Rows from block 13 of the encoder of a small masked image model, named by matrix and row number. Rows with one number belong to one neuron. Each number is 128 + 24 x the weight over its row's rms, rounded and kept within 0 to 255. All counts start at 0.
After each neuron's rows are labels from the 100 images, of 14976, where the neuron reaches its highest value: "strongest on" is what is common among them. Only what is clearly more common there than usual is listed. The data: stained colorectal tissue patches (NCT-CRC-HE-100K). In brackets: how many of the 100.
# fc1: MLP up (encoder.blocks.13.mlp.fc1.weight, 768x192), inputs 96-127
# fc2: MLP down (encoder.blocks.13.mlp.fc2.weight, 192x768, transposed), outputs 96-127

fc1.457 [124 186 126 124 144 120 144 108  85 149 132 137 163 129 108 107 143  94 133 142  98 117 158 119 108 138 120 141 101 112 105 153]
fc2.457 [155  91 120 130 111 140 110 139 142  81 136 133 111 121 149 125 124 153 125 104 155 143  95 160 141 143 136 115 152 143 151 120]
strongest on: tissue: mucus (36)

fc1.427 [ 90 157 119 117  99 135 135  93 119 103 164 179 147  99 145 151 127 134 136 124 154 129  94 125 109 123  99 109 117 105 147 128]
fc2.427 [177 141 144 124 132 140 102 121 121 134  98  95 132 167  97 116 140 102  89 107 101 119 166 136 145 131 156 147 133 142 122 140]
strongest on: tissue: mucus (26)

fc1.36 [117 115 139 127 116 127 106  81 148 159 143  67 159 160 103 154 144 132 123 150 143 123 107 124 117 128 170  89 138 127 132 151]
fc2.36 [129 168 120 127 135 129 138 139 125  94 104 181 108  97 162 115 101 138 157 115 129 140 121 121 139 122 101 171 139 123 116 104]
strongest on: tissue: adipose tissue (27)

fc1.752 [ 88 138 170  87 134 149 124  97 139 145 121 180 151 138  94 124 138 120 133 105 104 178 126 135 130 194 160 126 128 134 159 115]
fc2.752 [152 128 118 175 116 125 106 130  98 104 147 124  75 129 165 160 112 174 103 136 141  92 134 157 144  89 125 121 151 138  88 161]
strongest on: tissue: smooth muscle (50)

fc1.664 [124 107 128 142 116 134 166 178 112 168 140  87 160 118 123  88 137 124 147 160 128  93 103 149 125 111 149 150 160 144 125 113]
fc2.664 [144 143 123 111 137 124  97 101 142  86 137 172 102 121 127 177 117 130 139 119 124 139 149 122 130 153 106 105  82 119 118 144]
strongest on: tissue: smooth muscle (42)

fc1.440 [132 154 129 137 148 125 154 112 120 164 171  75 151 163 112  74 132  94  99 130 102 119 138 140 128 135 150 134 175 130  91 147]
fc2.440 [110 134 124 128 124 138 107 141 139  96 103 179 116  99 149 158 148 158 160 131 162 143 112 144 118 144 102 126 100 123 143 122]
strongest on: tissue: adipose tissue (34)

fc1.397 [165 124 126 102 116 108 129  91 131 142 102 105 133 114 159 177 157 130 126  79  86 127 143 140 158 109 151 105 106 125 125 121]
fc2.397 [ 99 115 118 156 135 149 117 148 128 120 157 154 118 125 103  89 102 126 123 178 175 136 101 104 102 133 123 143 157 136 134 135]
strongest on: tissue: lymphocytes (28)

fc1.236 [118 143 147 148 119 115 164 109 163 155 120 127 150 122 106 142 110 147 139  91  80 173 114 126 133 195  98 142 138 125 177 120]
fc2.236 [143 122 115 100 143 137  92 143 108 114 130 133 107 127 153 117 145 117 122 159 178  75 140 138 121  76 152  99 119 129  72 146]
strongest on: tissue: tumour epithelium (36)

fc1.73 [ 88 145 122 104 160 142 112 125  81  85 119 172 113 158 108 144  99 116 138 131 114 144 151 117 108 162 130 147 123 122 176 103]
fc2.73 [161 140 132 132  97 147 160 125 161 157 153 105 122  97 133 122 151 147 108 123 140  99 117 120 138  83 135  97 141  96  69 158]
strongest on: tissue: adipose tissue (35); tissue: mucus (30)

fc1.240 [143  91 188 140 144 125 125 157 141 137 122 134  97 115 125 149 112 114 154  90 127  74 127 134 131 120 156  95  97  95 151 104]
fc2.240 [110 147  74 142 132 134 123  77 133 114 134 111 151 136 139 119 127 147  86 143 136 174 130 116 110 119 108 148 158 163 129 172]
strongest on: tissue: lymphocytes (30)

fc1.328 [134 137 127 157 123  71 127  96  91 170 145 125  60 112 134 143 142 113 115 122 132 123 100 153 118 118 145 118 138 106 106  91]
fc2.328 [143 156 110 105 129 179 136 148 159 111 102 116 207 166 122 150 102 134 138 117 122 123 156 107 154 144 110 140 120 132 158 153]
strongest on: tissue: adipose tissue (36)

fc1.110 [109 138 110 122 108 150 127 145 140 133 173 148 144 148 126 110 132  99 134 111 150 131 157 115 143 108 160 130  81  61 119 137]
fc2.110 [135 131 139 122 144 106 139  97  97 130  77 102 113 104 118 144 131 135 124 139 122 125  82 134 106 157  96 147 167 193 130 103]
strongest on: tissue: mucus (29)

fc1.262 [146 162 132 142 128 129 147  90 147  90  81 140 122 142 157 186 144 119 150 117 111 140 111 132 122 116 117 107 152 127 143 150]
fc2.262 [171 152 132 119 128 140  83  80  90 115 150 119 132 106 100 131 128  92 143 116 137 108 137 107 128 135 145 106 107 126  95 129]
strongest on: tissue: tumour epithelium (48)

fc1.732 [129  94 135 148  76  82 131 114 142 136 106 148 146 139 157 136 137 108 128 101 124 148 136 132 183 162 144  88 127 139 138  95]
fc2.732 [107 155 133 108 175 176 126 120 103 123 150 117 126 125  94 116 123 145 117 153 143 102 105 112  69 104 106 181 118 116 102 143]
strongest on: tissue: smooth muscle (54)

fc1.34 [137 142 151 154 146 132 136  93  81 146 156 112 102 107 135 137 118 147 103 119 118 118 139 161 109  99  99 132 157 106 115 130]
fc2.34 [145 123  94 104 125 125 124 152 165  96 111 159 149 147 125 123 116 145 133 123 130 143 121 105 158 156 152 110 102 115 144 122]
strongest on: tissue: adipose tissue (31); tissue: mucus (28)

fc1.27 [ 93 177 128  97 131 125 145 130 135 120  94 133 191 142 147 111 151 116 144 134 107 166 167 122 109 116 114 131  78 144 140 151]
fc2.27 [149 103 142 145 106 160 112 118 125 119 163 145  62 139 119 133 134 144 107 118 146  98 112 149 140 151 142 121 170 102 110 105]
strongest on: tissue: smooth muscle (38)

fc1.695 [148  84 110 133 103 117 153 110 182 121 135 103 145 103 136 136 102 140 142  95 139 121 130  92  97 109 149 141 101  89 109 175]
fc2.695 [105 179 157 130 148 127 114 134  90 139 110 149 114 139 118 141 146 127 124 140 145 125 139 179 149 153  94 105 156 193 146  85]
strongest on: tissue: adipose tissue (70)

fc1.341 [124 144 127 135 125 131 138 137 154 112 136 156 164 156  63 109  99 166 165  93 115 137 131 126 149 163 121 171 100 113 142  94]
fc2.341 [133 112 119 118 141 117 131 109  92 145 131 105  92 120 174 148 176  89  77 157 143 119 128 128 112 101 135  72 168 129 108 160]
strongest on: tissue: tumour epithelium (40)

fc1.381 [138 138 133 133 130 132 127 146 123 150 123 144 112 135 125 130 122 100 150  97 138 110 114 118 111 118 164  63 126 118 118 112]
fc2.381 [114 110 113 130 131  99 115 107 129 101 110 104 125 135 146 100 125 152  95 148 124 142 133 130 128 128 102 166 144 155 156 161]
strongest on: tissue: lymphocytes (72)

fc1.100 [112 122 128 115 147  95 104 167 160 137 131 160  73 157 163 131  86 152 158 155 134 114 114  90 131 128 127 139 180 108 119 134]
fc2.100 [135 137 135 160  90 180 151 124 109 120 120  92 161 101 100 136 174 108  93 113 122 118 149 164 112 108 126 101  69 141 137 111]
strongest on: tissue: debris (28)

fc1.359 [142 139 121 149 138 110 111 120  66 135 111 136 132 127 162 152 156  63 122 140 112 145 131 132 105 142 171  94 164 166 104 110]
fc2.359 [131  99 109 105 116 146 128 151 175 105 122 125 122 134 105  80  98 164 116 118 161 119 126 135 112 125  89 137  91 101 153 141]
strongest on: tissue: lymphocytes (57)

fc1.399 [113 117 141 102 106 144 141  89 150 146 103 135 173 113 123 129 143 132 145 123  90 128 139 120 117 125 129 128 119 127 118 108]
fc2.399 [134 175 111 138 141 128 105 155  80 123 153 142  82 161 134 145 149 125 105 145 136 111 133 133 132 131 136 134 123 134 141 148]
strongest on: tissue: smooth muscle (57)

fc1.630 [144 158 171 143 151 176 166 113  70 151  88 120 156 121 143 121 161 133 122 136  85 110 118 109 102 146 160 111 125 141 111  78]
fc2.630 [132  84  83 124 112  76 100 121 179 117 166 121 112 147 112 115  91 130 115 125 157 153 125 142 153 119 101 131 146 118 147 176]
strongest on: tissue: lymphocytes (73)

fc1.111 [ 79 142  88 129 129 154  93 167 118 144 126 149 143 111 131 107 101 135 157 120 138  79 155 135 128 111 145 134 155 157 141 147]
fc2.111 [192 127 156 120 107 108 139 105 148 109 126 110 110 128 125 145 139 122 112 170 118 164 106 122 139 121 125 111  90 111 110 100]
strongest on: tissue: lymphocytes (63)

fc1.387 [101 129 106 137 161 150 151 113 158 131 159 117 161 127 109  96 129 124 135 151  87 157 106 134 108  92 137 121 105  79 120 147]
fc2.387 [160 131 138 116  88 100 112 148  97 115 118 147 105 129 147 168 133 128 150 126 171  92 147 139 170 169 108 138 164 177 129  95]
strongest on: tissue: adipose tissue (49)

fc1.626 [129 135  87 158  96 191 107 138 110 152 155 114 153 111 178  88 181  69 128 147 121 138 166 140 136 136 111 106 150 125 126 107]
fc2.626 [150  99 169  97 148  79 130 111 160 104  91 115  91 136  95 126  89 173 123 122 135 148  88 154 101 123 136 121  91 130 149 119]
strongest on: tissue: lymphocytes (30)

fc1.138 [120 129 117 125 101 137 150 151 129 116 144 167 119 102  99 123 106 119 164 131 146 116 168 133  95 129 137 102  92 108 148 122]
fc2.138 [131 141 134 151 158 113 113 115 125 128 102  67 143 148 151 132 150 121  95 118 114 150  95 112 156 111 103 151 147 154 130 122]
strongest on: tissue: lymphocytes (34)

fc1.130 [149 101 149 155 116 143  96  87 103 156 131  81 107 160 180 148 166 124  88 151 105 128 100 132 147 110 163  86 121 144 133 138]
fc2.130 [ 84 154 110 134 156 111 142 115 144 118 126 143 161  91  93 107  78 134 167 132 144 135 129 113 122 132  94 190 159 112 119 124]
strongest on: tissue: tumour epithelium (34); tissue: smooth muscle (33)

fc1.148 [151 139 170 125 101 153 116 104  88 117 165 135 112 117 129 165 141 117  75 118 122 128 143 186 151 106  85 123  59 122 133 145]
fc2.148 [124 106  85 135 177  96 138 135 163 133 105 122 129 148 115  83 111 144 174 132 118 136 107  69 105 150 162 140 195 132 136 117]
strongest on: tissue: adipose tissue (27)

fc1.164 [108 147 149 118  86 126 158 130 139  87 105 154 140 109 119 133 114 170 151 142 161 162 100  95 129 135 110 164 107 134 108  73]
fc2.164 [160  73 113 156 155 111 126 126 131 161 128  64 125 145 129 143 149  90 103 135 129 106 149 132 133 106 112 101 165 118 148 161]
strongest on: tissue: debris (37)

fc1.2 [132 110 191 137 167 177 135  89 107 140 138 135 152 116 145 173 101 131 115 117  71 149 109 134 135 109 115 152 113 109 149 119]
fc2.2 [128 171  82 125 121  94 112 145 136 126 107 156 125 126 113 105 139  85 150 131 149 107 159 150 114 147 153 100 155 146 129 154]
strongest on: tissue: adipose tissue (34)

fc1.351 [136 136 102 163 166 118 147 143 136 102 141 116 137 131 119  87 151 131 167 122 106 160  91  88 152 134 131 137 151 104 100 104]
fc2.351 [129  85 156  87  96 131 118 139 110 155 116 135 102 132 134 140 118 129  76 132 147 123 177 174 109 126 127 117 111 143 136 150]
strongest on: tissue: lymphocytes (30)

fc1.439 [122 145 146 142 124 154 120 143  96 156 107 162  85 102 133 120 127 149 144 127 141  93 102  86 115 156 176 115 163 145 128  90]
fc2.439 [143 108  94 132 133  82 126 109 151 112 125  73 158 141 121 114 119 104 111 140 113 162 144 156 148  91  87 125  85 120 122 171]
strongest on: tissue: lymphocytes (78)

fc1.87 [119 191 142 157  74 154 132 136  97 151 119 123 162 107 145 101 143 126 111 160 169  80 129 150 119 129 116 162 104 129 106 153]
fc2.87 [150  70 137 103 168 124 124 118 165 100 136 131  89 148 131 156 134 133 151 100  91 166 125 128 122 146 150 104 148 123 143  96]
strongest on: tissue: adipose tissue (29)

fc1.19 [120 113 150 123  97 143 160 111  69 139 133 175  96 132  89 170  92 130 168 115 122 102 101 155 100 148 132  97 126 116 168 121]
fc2.19 [151 160 114 109 150 107  98 117 148 119 142 118 133 121 170  85 154 122  83 112 107 165 152 128 148 133 131 167 115  94  93 138]
strongest on: tissue: mucus (30)

fc1.89 [111 108 135 136 152 147 102 101 131 108 118 122 125 145 119 148 145 111 108 133 154 104 144 128 113 148 109 143 136 143 147 143]
fc2.89 [155 165 121 129 105 121 148 139 148 152 126 113 124  95 147 119  90 154 166 122  94 144 127 126 159 109 148  95 123  95  89 108]
strongest on: tissue: lymphocytes (47)

fc1.15 [166 115 131 118 103 156 137  81 114 158 131 117 113 132 101 119 102 125 118 101 137 124 136 129 146 136 124 167 150 128 120  93]
fc2.15 [ 94 170 123 140 118 119 114 168 114 128 116 153 160 125 142 144 145 135 125 130  99 126 115 152 116 142 131  99 116 112 119 144]
strongest on: tissue: tumour epithelium (41)

fc1.587 [163 105 130  99 102 152 138 108  93 172 147 138 143 153 165 168 141 127 121 115 107 123 146 162 140 134 122  97 107 116 126 163]
fc2.587 [ 89 137 144 160 158 117 126 122 130  75 110 142 102 111  80  97 126 133 154 120 160 158 102 106 112 146 143 157 167 129 132  78]
strongest on: tissue: mucus (28)

fc1.703 [134 164 147 135 134  95 114  80 111  83 119 122  84  93 155 138 189 122  78 120 112 134 134 161 142 148 130 133 103 140 134 143]
fc2.703 [124 105 111 119 123 180 148 155 153 172 151 150 162 163  98 102  77 132 178 121 148 125 124 104 117 112 129 117 158  97 120 111]
strongest on: tissue: tumour epithelium (33)

fc1.548 [155 155 198 129  56 121 138  93 130 172 104 136 146 131 142 152 141 141 100 124  99 133  91 180 166 129 107  97 116 126 154 130]
fc2.548 [110 115  62 118 212 163 121 132 130  82 159 141 123 140  97 114 123 117 145 137 152 122 149 108  90 130 156 176 165 151 116 127]
strongest on: tissue: smooth muscle (43)

fc1.303 [ 95 103 109  69 141 115  93 138 108 146 120 112 100 133 136 139 123 199 110 123 107  38  70  99 138 144 152 155 138 124 161  97]
fc2.303 [125  80 121 156 126 148 133 122 173 127 131 140 167 124 105  97 144  77 112 181 144  92 126  98 143 133 102 113  99 160  91 138]
strongest on: tissue: lymphocytes (100)

fc1.499 [ 69 170 145 112 125  94 114 109 123  87 164 161 166 140 146 156 135 123 112 112 102 133 117 139 127 135  91 120  78 124 172 162]
fc2.499 [187  91 136 125 137 152 153 124 124 147 113 103  76 123  82  90 139 143 134 131 151 108 146 118 117 134 167 141 176 127  83 106]
strongest on: tissue: smooth muscle (37)

fc1.385 [118 125 114 131 122 128 105  92 131 131  94 162 104 128  84 120 109 117 121 135 111 142 114 103 125 188 188 108 132 116 143  87]
fc2.385 [123 153 159 124 134 135 153 149 112 115 168 117 144 143 175 141 146 148 143 123 141 112 155 156 150  87  72 143 123 127 106 170]
strongest on: tissue: smooth muscle (68)

fc1.606 [114  86 159  86 102 113 139 122 117 112 149 114 111 102 140 159 147 147 107 119 127 128  92 175 118 145 119  96 130 165 127 120]
fc2.606 [148 184 105 160 143 138 119 121 126 147 112 152 159 153 107 111 104 107 150 142 125 122 166  96 152 124 137 150 119  81 131 138]
strongest on: tissue: smooth muscle (46)

fc1.674 [100 159 104 147 111 105 108 118  95 138 120 153 169 115 132 137 139  72 131 124 120 133 174 140  94 113 142 123  98  65 149 136]
fc2.674 [171 116 152 107 148 145 148 124 159 100 140 100  82 146 109 120 110 187 126 123 128 111  98 124 157 168 113 134 161 168 118 128]
strongest on: tissue: mucus (26); tissue: adipose tissue (26)

fc1.475 [ 91  98 178 136 155 114 111 106 105 102 130 139  99 116 153 151 125 172 115 153 126 141 104 123 145 120 113 134 120 120 161  82]
fc2.475 [160 120  84 125 113 123 138 148 152 146 118  99 165 141 101 101 119  87 132 121 136 107 153 112 117 127 114 134 139 145 101 160]
strongest on: tissue: smooth muscle (42)

fc1.159 [110 127 186 123 121 104 143  97 142 114 103 132 123 106 145 147 170 153 119 128 112 168  83 150 110 118 114 127 135 136 152 149]
fc2.159 [152 121  64 137 140 143  98 140 128 137 147 140 144 161 117 123  88 103 133 139 133  74 159 119 142 126 126 136 131 109 121 126]
strongest on: tissue: smooth muscle (40)

fc1.507 [123 125 114 166 158 167 138 115 124 171 146 118 119  92 143  92 151 130 116 138 125  87 184 153 140  99 121 152 134 138 105 115]
fc2.507 [147 128 132  98 100  83 104 140 145  76 104 140 134 167 146 161 102 121 132 117 125 180  74 108 124 143 127  86 109 112 156 139]
strongest on: tissue: lymphocytes (46)

fc1.44 [137 184 141 134 147 159 104 122 130 141 112  60 173 159 146 119 167 132 113 139  84 148 108  81 116 100 143 123 133 101 126 161]
fc2.44 [119  74 114 127 129  89 155  99 136 113 155 170 106 117  91 112  90 119 149 119 159 140 135 184 145 167 127 151 161 162 131  97]
strongest on: tissue: adipose tissue (61)

fc1.70 [ 80 156 142 136 122 118  97 127 115 113 157 169 214 112 139 185 123 110 150 129 138 150 123 133 129 113 113 125 104 111 114 128]
fc2.70 [190 119 123 109 149 160 157 101 126 135 127 111  67 141  93  92 126 120 109 124 146 104 111 126 134 133 166 123 174 133 138 131]
strongest on: tissue: mucus (29)

fc1.384 [120 129 135 119 128  91  88  98 133  83 147 158 105 132  93 161 101  95 140 127 146 121 145 153 125 134 112 112 102 122 129 111]
fc2.384 [140 110 104 142 140 168 161 148 133 165 108  86 155 115 169 117 147 141 119 128 128 133 123  78 128  97 134 132 162 123 130 138]
strongest on: tissue: smooth muscle (53)

fc1.586 [101 168 138 127 105 156 128  92 101 133  93 154 171 143 146 181 144 148 143 103 110 160 132 130 159 137 121 121 111 154 150  95]
fc2.586 [130  85 136 104 157 133 119 128 141 109 165 112 109 116  98  71 104 109 109 133 150 107 106 116  91 122 148 129 147  94 115 144]
strongest on: tissue: tumour epithelium (42)

fc1.464 [119 128 107 116 112 162 158 137 125 167 146 108 118 123 112 112  86 106 131 115 130 109 124 110  95 127 177  81 121 101 119 118]
fc2.464 [139 140 120 143 131  61  90 129 114 104 102 133 139 143 156 135 152 138 149 132 124 139 127 159 160 157  85 177 140 141 149 143]
strongest on: tissue: smooth muscle (47)

fc1.566 [144 111 155 110 115 134 156 137  88 134 153 145 110 102 136 140 138 117 110 123 128 124 139 183  86 134 118 125 115 110 144 142]
fc2.566 [119 162 100 151 136 123 100 118 149 134 102 118 156 164 122 116 109 124 152 119 112 128 128  84 177 135 149 113 145 151 122 109]
strongest on: tissue: adipose tissue (34)

fc1.80 [124 155 160 143 116 144 172 130 138 169 128 160 130 124 106 111 135 137 126 109 111 162 134 138 137 162 165 117 122 116 147 117]
fc2.80 [136 127 111 112 157  91  85 110 120  91 125 116 119 131 163 152 112 136 138 147 137  93 121 130 123 115 102 130 117 136 105 146]
strongest on: tissue: smooth muscle (31)

fc1.406 [135 134 150 118 109 140 146 115  79 105 103 149 118 114 161 168 140 137 134 112 121 113 130 161 135 142 131 117 110 114 130 137]
fc2.406 [109 138 107 120 159 144 121 118 146 131 144 147 118 164  88 101  95 132 120 123 127 146 112 102 129 112 161 133 152 104 133 131]
strongest on: tissue: tumour epithelium (40)

fc1.298 [ 81 206 130 106  98 152 124 133  77 152 172 147 137 106 120 142 140 143 121 123 135 158 136 159 144 123 125 131  68 110  80 118]
fc2.298 [159  63 124 102 144 112 140 107 163 129  95 104 148 149 116 122 116 101 119 123 125 102  89 124 123 171 128 157 174 125 161 130]
strongest on: tissue: adipose tissue (28)

fc1.146 [153 138 169 164 134 134 155 130 117 155 103 107 127 114  90 105 113 156 126 125 124  87  82 153 108 134 162 142 191 136 136 107]
fc2.146 [101 134  88 104 130 127 110 109 109  96 173 173 143 152 176 158 141 119 126 132 126 176 155 137 141 111 115 107  75 113 120 155]
strongest on: tissue: tumour epithelium (45); tissue: smooth muscle (32)

fc1.264 [120 133 162 168 126 147 117 155  72 138 133 153  92 105 147 138 138  92 114 133 161  91 113 124 109 129 153  76 108 138 114  78]
fc2.264 [154 129  83 113 138  91 126  93 182 131 111  82 146 148 116 116  97 162 117 138  83 163 139 125 145 129 106 153 144 121 145 172]
strongest on: tissue: lymphocytes (42)

fc1.583 [151  59 119 141 134 199 111 130 110 114 128 130 101 116 102 125 124 121  75 201 172  86 127 153 123 160 127 145 120 128 167  86]
fc2.583 [119 199 127 128 143  61 152 122 141 139 132 107 144 128 164 129 133 153 178  76  76 168 118  91 140 101 118 110 133 116  85 179]
strongest on: tissue: lymphocytes (37)

fc1.496 [101 168 140  97 108 125 139  97 114  90 123 142 135 132 124 115 129 144 123 113 139 178 119 120 108 160  80 149 125 134 135 174]
fc2.496 [141 118 103 156 130 154 111 139 115 157 129 123 111 120 134 130 159 105 115 141 125  74 144 164 146 114 189 102 139 112 120  83]
strongest on: tissue: mucus (31)

fc1.688 [147 151 125 126 110 108 156  90 123 138 131 122 133 142 176 160 148 109 157 124 144 152 117 143 103 130  90  72 106 126 117 160]
fc2.688 [ 98 110 150 155 146 125  95 139 120 124 153 123 112 147 105 120  91 136 132 151 107 131 125 116 176 127 122 167 148  95 104 109]
strongest on: tissue: mucus (37)

fc1.448 [123  65 132 125 119 126 173 153 142 144 152 161 101 118 151 138  89 141  97 120 146 105 144 167 131  83 134 134 134 123 124 126]
fc2.448 [129 188 141 133 142 130  94 127 110 103 101 106 157 130 126 139 170 110 155 128 113 129 120  84 113 151 100  99 115 144 132 138]
strongest on: tissue: lymphocytes (42)

fc1.284 [175 112  70 110  68  95 115 164 121 131 168 107  75 169 122 156 146 119 129 119 125 159 113 135 141 129 111 112 141 112 124 146]
fc2.284 [100 148 157 152 176 139 163  91 137 135 104 136 159  96 113 116 120 143 131 121 130 106 140 110 124 146 144 163 130 151 141  95]
strongest on: tissue: adipose tissue (26)

fc1.422 [ 68 152 105 130 131 139 119  96  85 141 118 178  94 112 104 116 142 114 126 165 129 126  94 130  98  89 101 130 155 125 112 105]
fc2.422 [173 128 139 103 141 158 151 145 152 108 156 112 158 150 154 151 112 141 135  96 114 122 168 115 163 168 153 124 110 115 152 163]
strongest on: tissue: adipose tissue (41)

fc1.555 [133 137 124 162 145 128 138 132  86 156 139 137 137 107 157 138 167  76 113 133 108 125 150 142 160 126 120  95 148  99 108 104]
fc2.555 [151  98 112 107 140 128 113 133 151 101 122 119 121 161 121  96  94 166 118 112 164 136 105 112  74 142 117 160 110 146 144 148]
strongest on: tissue: lymphocytes (28)

fc1.722 [ 74 106 125 153 165 105 153  81 169 134 132 115 124 113 142 139 114 158 161 179 106  94 121 118 149 125 108 140 137 119 104 132]
fc2.722 [151 161 157 144 128 153 135 111 151  94 112 112 139  81 111 165 151  93 152 165 126 123 106  91 115 103 131 111 136 108  89 107]
strongest on: tissue: lymphocytes (96)

fc1.145 [ 95 177 146 134 144 116 138 123 108 149 138 143 154 154 127  71 179 108 138 135 112 108 148 170 116  70 139 110 100 110  85 168]
fc2.145 [145  94 125 101 103 135 113 121 127  91 108 131 128 127 132 169  87 121 127 138 122 140 113 109 140 194 103 169 141 146 166  91]
strongest on: tissue: adipose tissue (34)

fc1.245 [142  88  98 155 124 162 137 137 137 161 120 147 103 145 136 122 112 128 112 172 176 124 158 155 172 114 168 150 147 134 136  85]
fc2.245 [114 133 165 108 135  97 102 121 120  75 140 114 129 119 135 150 145 141 121  76  84 139 113 110  82 109  65  85 109 110 123 169]
strongest on: tissue: lymphocytes (69)

fc1.336 [135 163 104 119 118 190 114 172 128 142 122 153 129 145 116 102 141 122 162 161 171  96 141 127 135 118 130 148 131 141  94 117]
fc2.336 [121 100 144 137 129  69 149 105 140 107 153  88 128 118 137 150 122 125 117 111  66 154  97 135 128 109 130 117 119 108 159 125]
strongest on: tissue: lymphocytes (33)

fc1.77 [ 81 126 126 165 138 129 131 134 140 152 104 147 143 140 117  96 129 133 148 128 115 102 105 142 116 145 192 110 176 143 105 125]
fc2.77 [155 144 128 109 124 115 133 113 103 107 148 125 124 121 140 135 127 130 106 133 129 153 137 122 142 102  65 138  66 121 132 135]
strongest on: tissue: lymphocytes (38)

fc1.708 [156 149 148 127  89 109 137 118  94 134 152 130 106 117 160 161 123 137 125 107 112 127 117 153 171 139  80 163  74  99 112  97]
fc2.708 [103 124  84 125 164 157 123 114 139 120 110 147 141 136  80 108 124 108 134 124 136 121 120  91  74 136 173 106 179 150 153 158]
strongest on: tissue: smooth muscle (54)

fc1.719 [ 77 157 133 110 157 163 147 111 133 127 129 189 118 154  82  84 110 163 142 140  96 119 114 117 137 139 128 132 122 132 110  94]
fc2.719 [156 116 102 109 110  77 115 133  83 130  99  72 134 134 190 160 162  86 108 110 149 120 150 137 125 133 135 125 120 122 151 169]
strongest on: tissue: mucus (28)