config.yaml
train_examples: 45211
encoder_activation: "silu"
encoder_mlp_ratio: 4
encoder_inner_norm: false
decoder_layers: 4
Rows from block 12 of the encoder of a small masked image model, named by matrix and row number. Rows with one number belong to one neuron. Each number is 500 + 50 x the weight over its row's rms, rounded and kept within 0 to 999. All counts start at 0. Numbers have three digits each.
After each neuron's rows are labels from the 100 images, of 14976, where the neuron reaches its highest value: "responds to" is what is common among them; "patch colour" is the nearest of a few named colours to the mean colour under the peak. Only what is clearly more common there than usual is listed. The data: stained colorectal tissue patches (NCT-CRC-HE-100K).
# fc1: MLP up (encoder.blocks.12.mlp.fc1.weight, 768x192), inputs 96-191
# fc2: MLP down (encoder.blocks.12.mlp.fc2.weight, 192x768, transposed), outputs 96-191

fc1.276:475434543563486420530516469576477465464455420570533470499558475479509511483584474389522496517595495446577533476368507466595451561452465577534500583483527480514421488474424522514530590495544525505449465508577429543515560570478503545552546513533418507481521448565471472582439568526552455451
fc2.276:533503451434480455443517557413578589484495637475485541480528530519531474472497460592491474469495510582460474502577494524434557460544485423463540473582447483529609470497522470471431442574464463500512511465440480478480474462568497478498421482388536487525422596405515473426549459500452465528
responds to: tissue: lymphocytes
patch colour: grey

fc1.550:468551410483503530508425440459496573367540470452449479496473486453559518445553544488582485533532459540499447467498423498500449572453516577502526528433428569642478475529521484468537473527557477597459518524574427461527487497468511490502454463583400517485537414486491435499467379458516456571
fc2.550:542547537495500516596628540530551460617490550444563490493560485496492483538470374511428578441496502485471518504484538448483534425492466525468455470599495545424539526507523466482444478521469462456516464512427487519454530555526494532526511513382492553455449585599540442501615583489480469477
responds to: tissue: smooth muscle
patch colour: pink

fc1.312:473571579609443528573484579550563591401512442467542503454473444467483513630550548472433543457540504498538527582470496442432496418521424531551538530519459526448496420528494444505670438437486567578438493476413420458543458519508514458470482488473545497462567409478502528481447498534433501514
fc2.312:508381452470563551495456443481522418505426540499521531486568598555461532450442441561560465531391497532527467427454510521537446532461524424453543426509495399551476611408457529428385514548515507425495486476517530524476589459470486532495494498451464550479416462462478490557473510536597505494
responds to: tissue: lymphocytes
patch colour: grey

fc1.397:476538413576490480429551498499505447533470492426469568508525544539472518463532484518576465460498453439527467458488498420592488465456520488485442455406399521494569511495549435434597410530528485502442526530557454568497357518496514479538520464546511589523506522577629504491451474566535512496
fc2.397:513486579435485496639515535525515543522525495566503414495426477485519472588504517508414553569556503490441520496475480560415456487508431468516516534549612475478517441506507504551469596439520526480564478519474538463487585547485515542475479517493512417408543503493394436465491523463497514500
responds to: tissue: lymphocytes
patch colour: grey

fc1.211:531485444420476479383482510525442427529519481465508460605612556566509405523442442529478469536545486481533560528489524599489556528546482510545606436419525465469486536474528524475470544510496516446426471503524548476461534589522539453470527524507533455453569613633452493502515464549503505445
fc2.211:472544649615526515551502446416589576429467504559520537437467484411519650506539518510527499490430428492488514487553508452453480481411492506437450578601448499536495492480482482506555436491476521464560549478469469558485491464506432501517436415443468582500350472438485570578481479491498506571
responds to: tissue: debris
patch colour: grey

fc1.196:434476501484562529538462517522612496447502486510457567439403475512424546507589523477553457504592369563450410503473498442438438518446531528539564532503447471490500436564445500488544537459487482396513509571523490585498430569506450556543511556394544492554501548463459463504498518406472459548
fc2.196:500497519450470462442520423489391503576514526492536452477556503506543431517421566488439538522464572436529555487507492527532514428589502406469470528435565511482432584446574492567514494493542480552505462446517528414502521478456553458423508451667481535470547442482531569471481540539517564421
responds to: tissue: lymphocytes
patch colour: grey

fc1.375:440463601565499489566458397483464543425426458467508520523492495538512555409542466545524514551513464454536477453590511407451486564494433513458545558486519476534579413543505485435589494480511427484455449507541475605498476488488472561471588461408541545558426464480483459451523528490457582461
fc2.375:548536406400472443465589575447519531620648574565452493453511514478486471571496528448454435517572496535490547537408472618521540483528551421564464491449492530497497517448459489530454557522476482472510510475475482404504546552463537458503482488521465517447612569485584460517502533518519381478
responds to: tissue: lymphocytes
patch colour: grey

fc1.33:478499540455475466549490503499471485432507499516468428491523501559463505514496463428503510518497586625481502571484590476416510531507510483557555493475554483441524470439535469473536518454475549501496510525526537430453535519440425500499478554435451411446458526516444489555451491437389393520
fc2.33:516509479560563578421463486489575536570523500476508610477545540445581535455497443536502550469541307411548577488549437495504543506537481494434431563476442482553444541571422541493517480529490486447497578488465457514494513461543538483502502465500462578502465474545570493516539531495555569530
responds to: tissue: lymphocytes
patch colour: grey

fc1.171:534509575526513536514445519516498524519490525597482469429399462386424599576474480428441584460493558573475459547483440441492413460501570384465479508468497526424440466528532468580535496466524548504546529434493419492530510515597568516453570470478531470458406423434531524582530581479450476536
fc2.171:405503452525523529468493517497507507460538417429457536532573498580512490410541553520607467465503457536518540475543545636554549480494509561598545437539522420587460540477458541408545515546473497465442496521444615471456530424381424532531410565496528492510530517535427446381502421517529572443
responds to: tissue: smooth muscle; tissue: tumour epithelium
patch colour: pink

fc1.37:463523477536498518604398494501554560476439494525566519490459537460433583524539468405534576454467512566480462477552501304486463451591496524530531471408543525463514536548469509502482518467598471492490446457465440564464416520560535499502571474452526540520433436364550495474552512501473504474
fc2.37:464469531464552539440564567518409506549580478513447516485418465514474392464480596536526453594572523520518460507433440665595476488452478464622490478619475434553512479454511450469551492562379458533526531486463627485504587493443460546514476519459489457491589527585449474410455520490502509442
responds to: tissue: smooth muscle; tissue: tumour epithelium
patch colour: pink

fc1.731:544522541579450455454549493572459463446532480477511520538540462579487490546524503507477487406499430470517443532479498586468502563456612543492541493542512496518592580381540472546602487502462581496443379479566527388433489479411513478434495535545463493469552563511534508504560547550435525521
fc2.731:445478491486514442483500485421562517602449520476519512462469590473542560420489527492492549464501509475488490516522519463486469455553418485474564498541445505451397488564430546491425433503507438541498648570481489578576502550600476567531470432500563614505465447507439484488439482456522525541
responds to: tissue: debris
patch colour: grey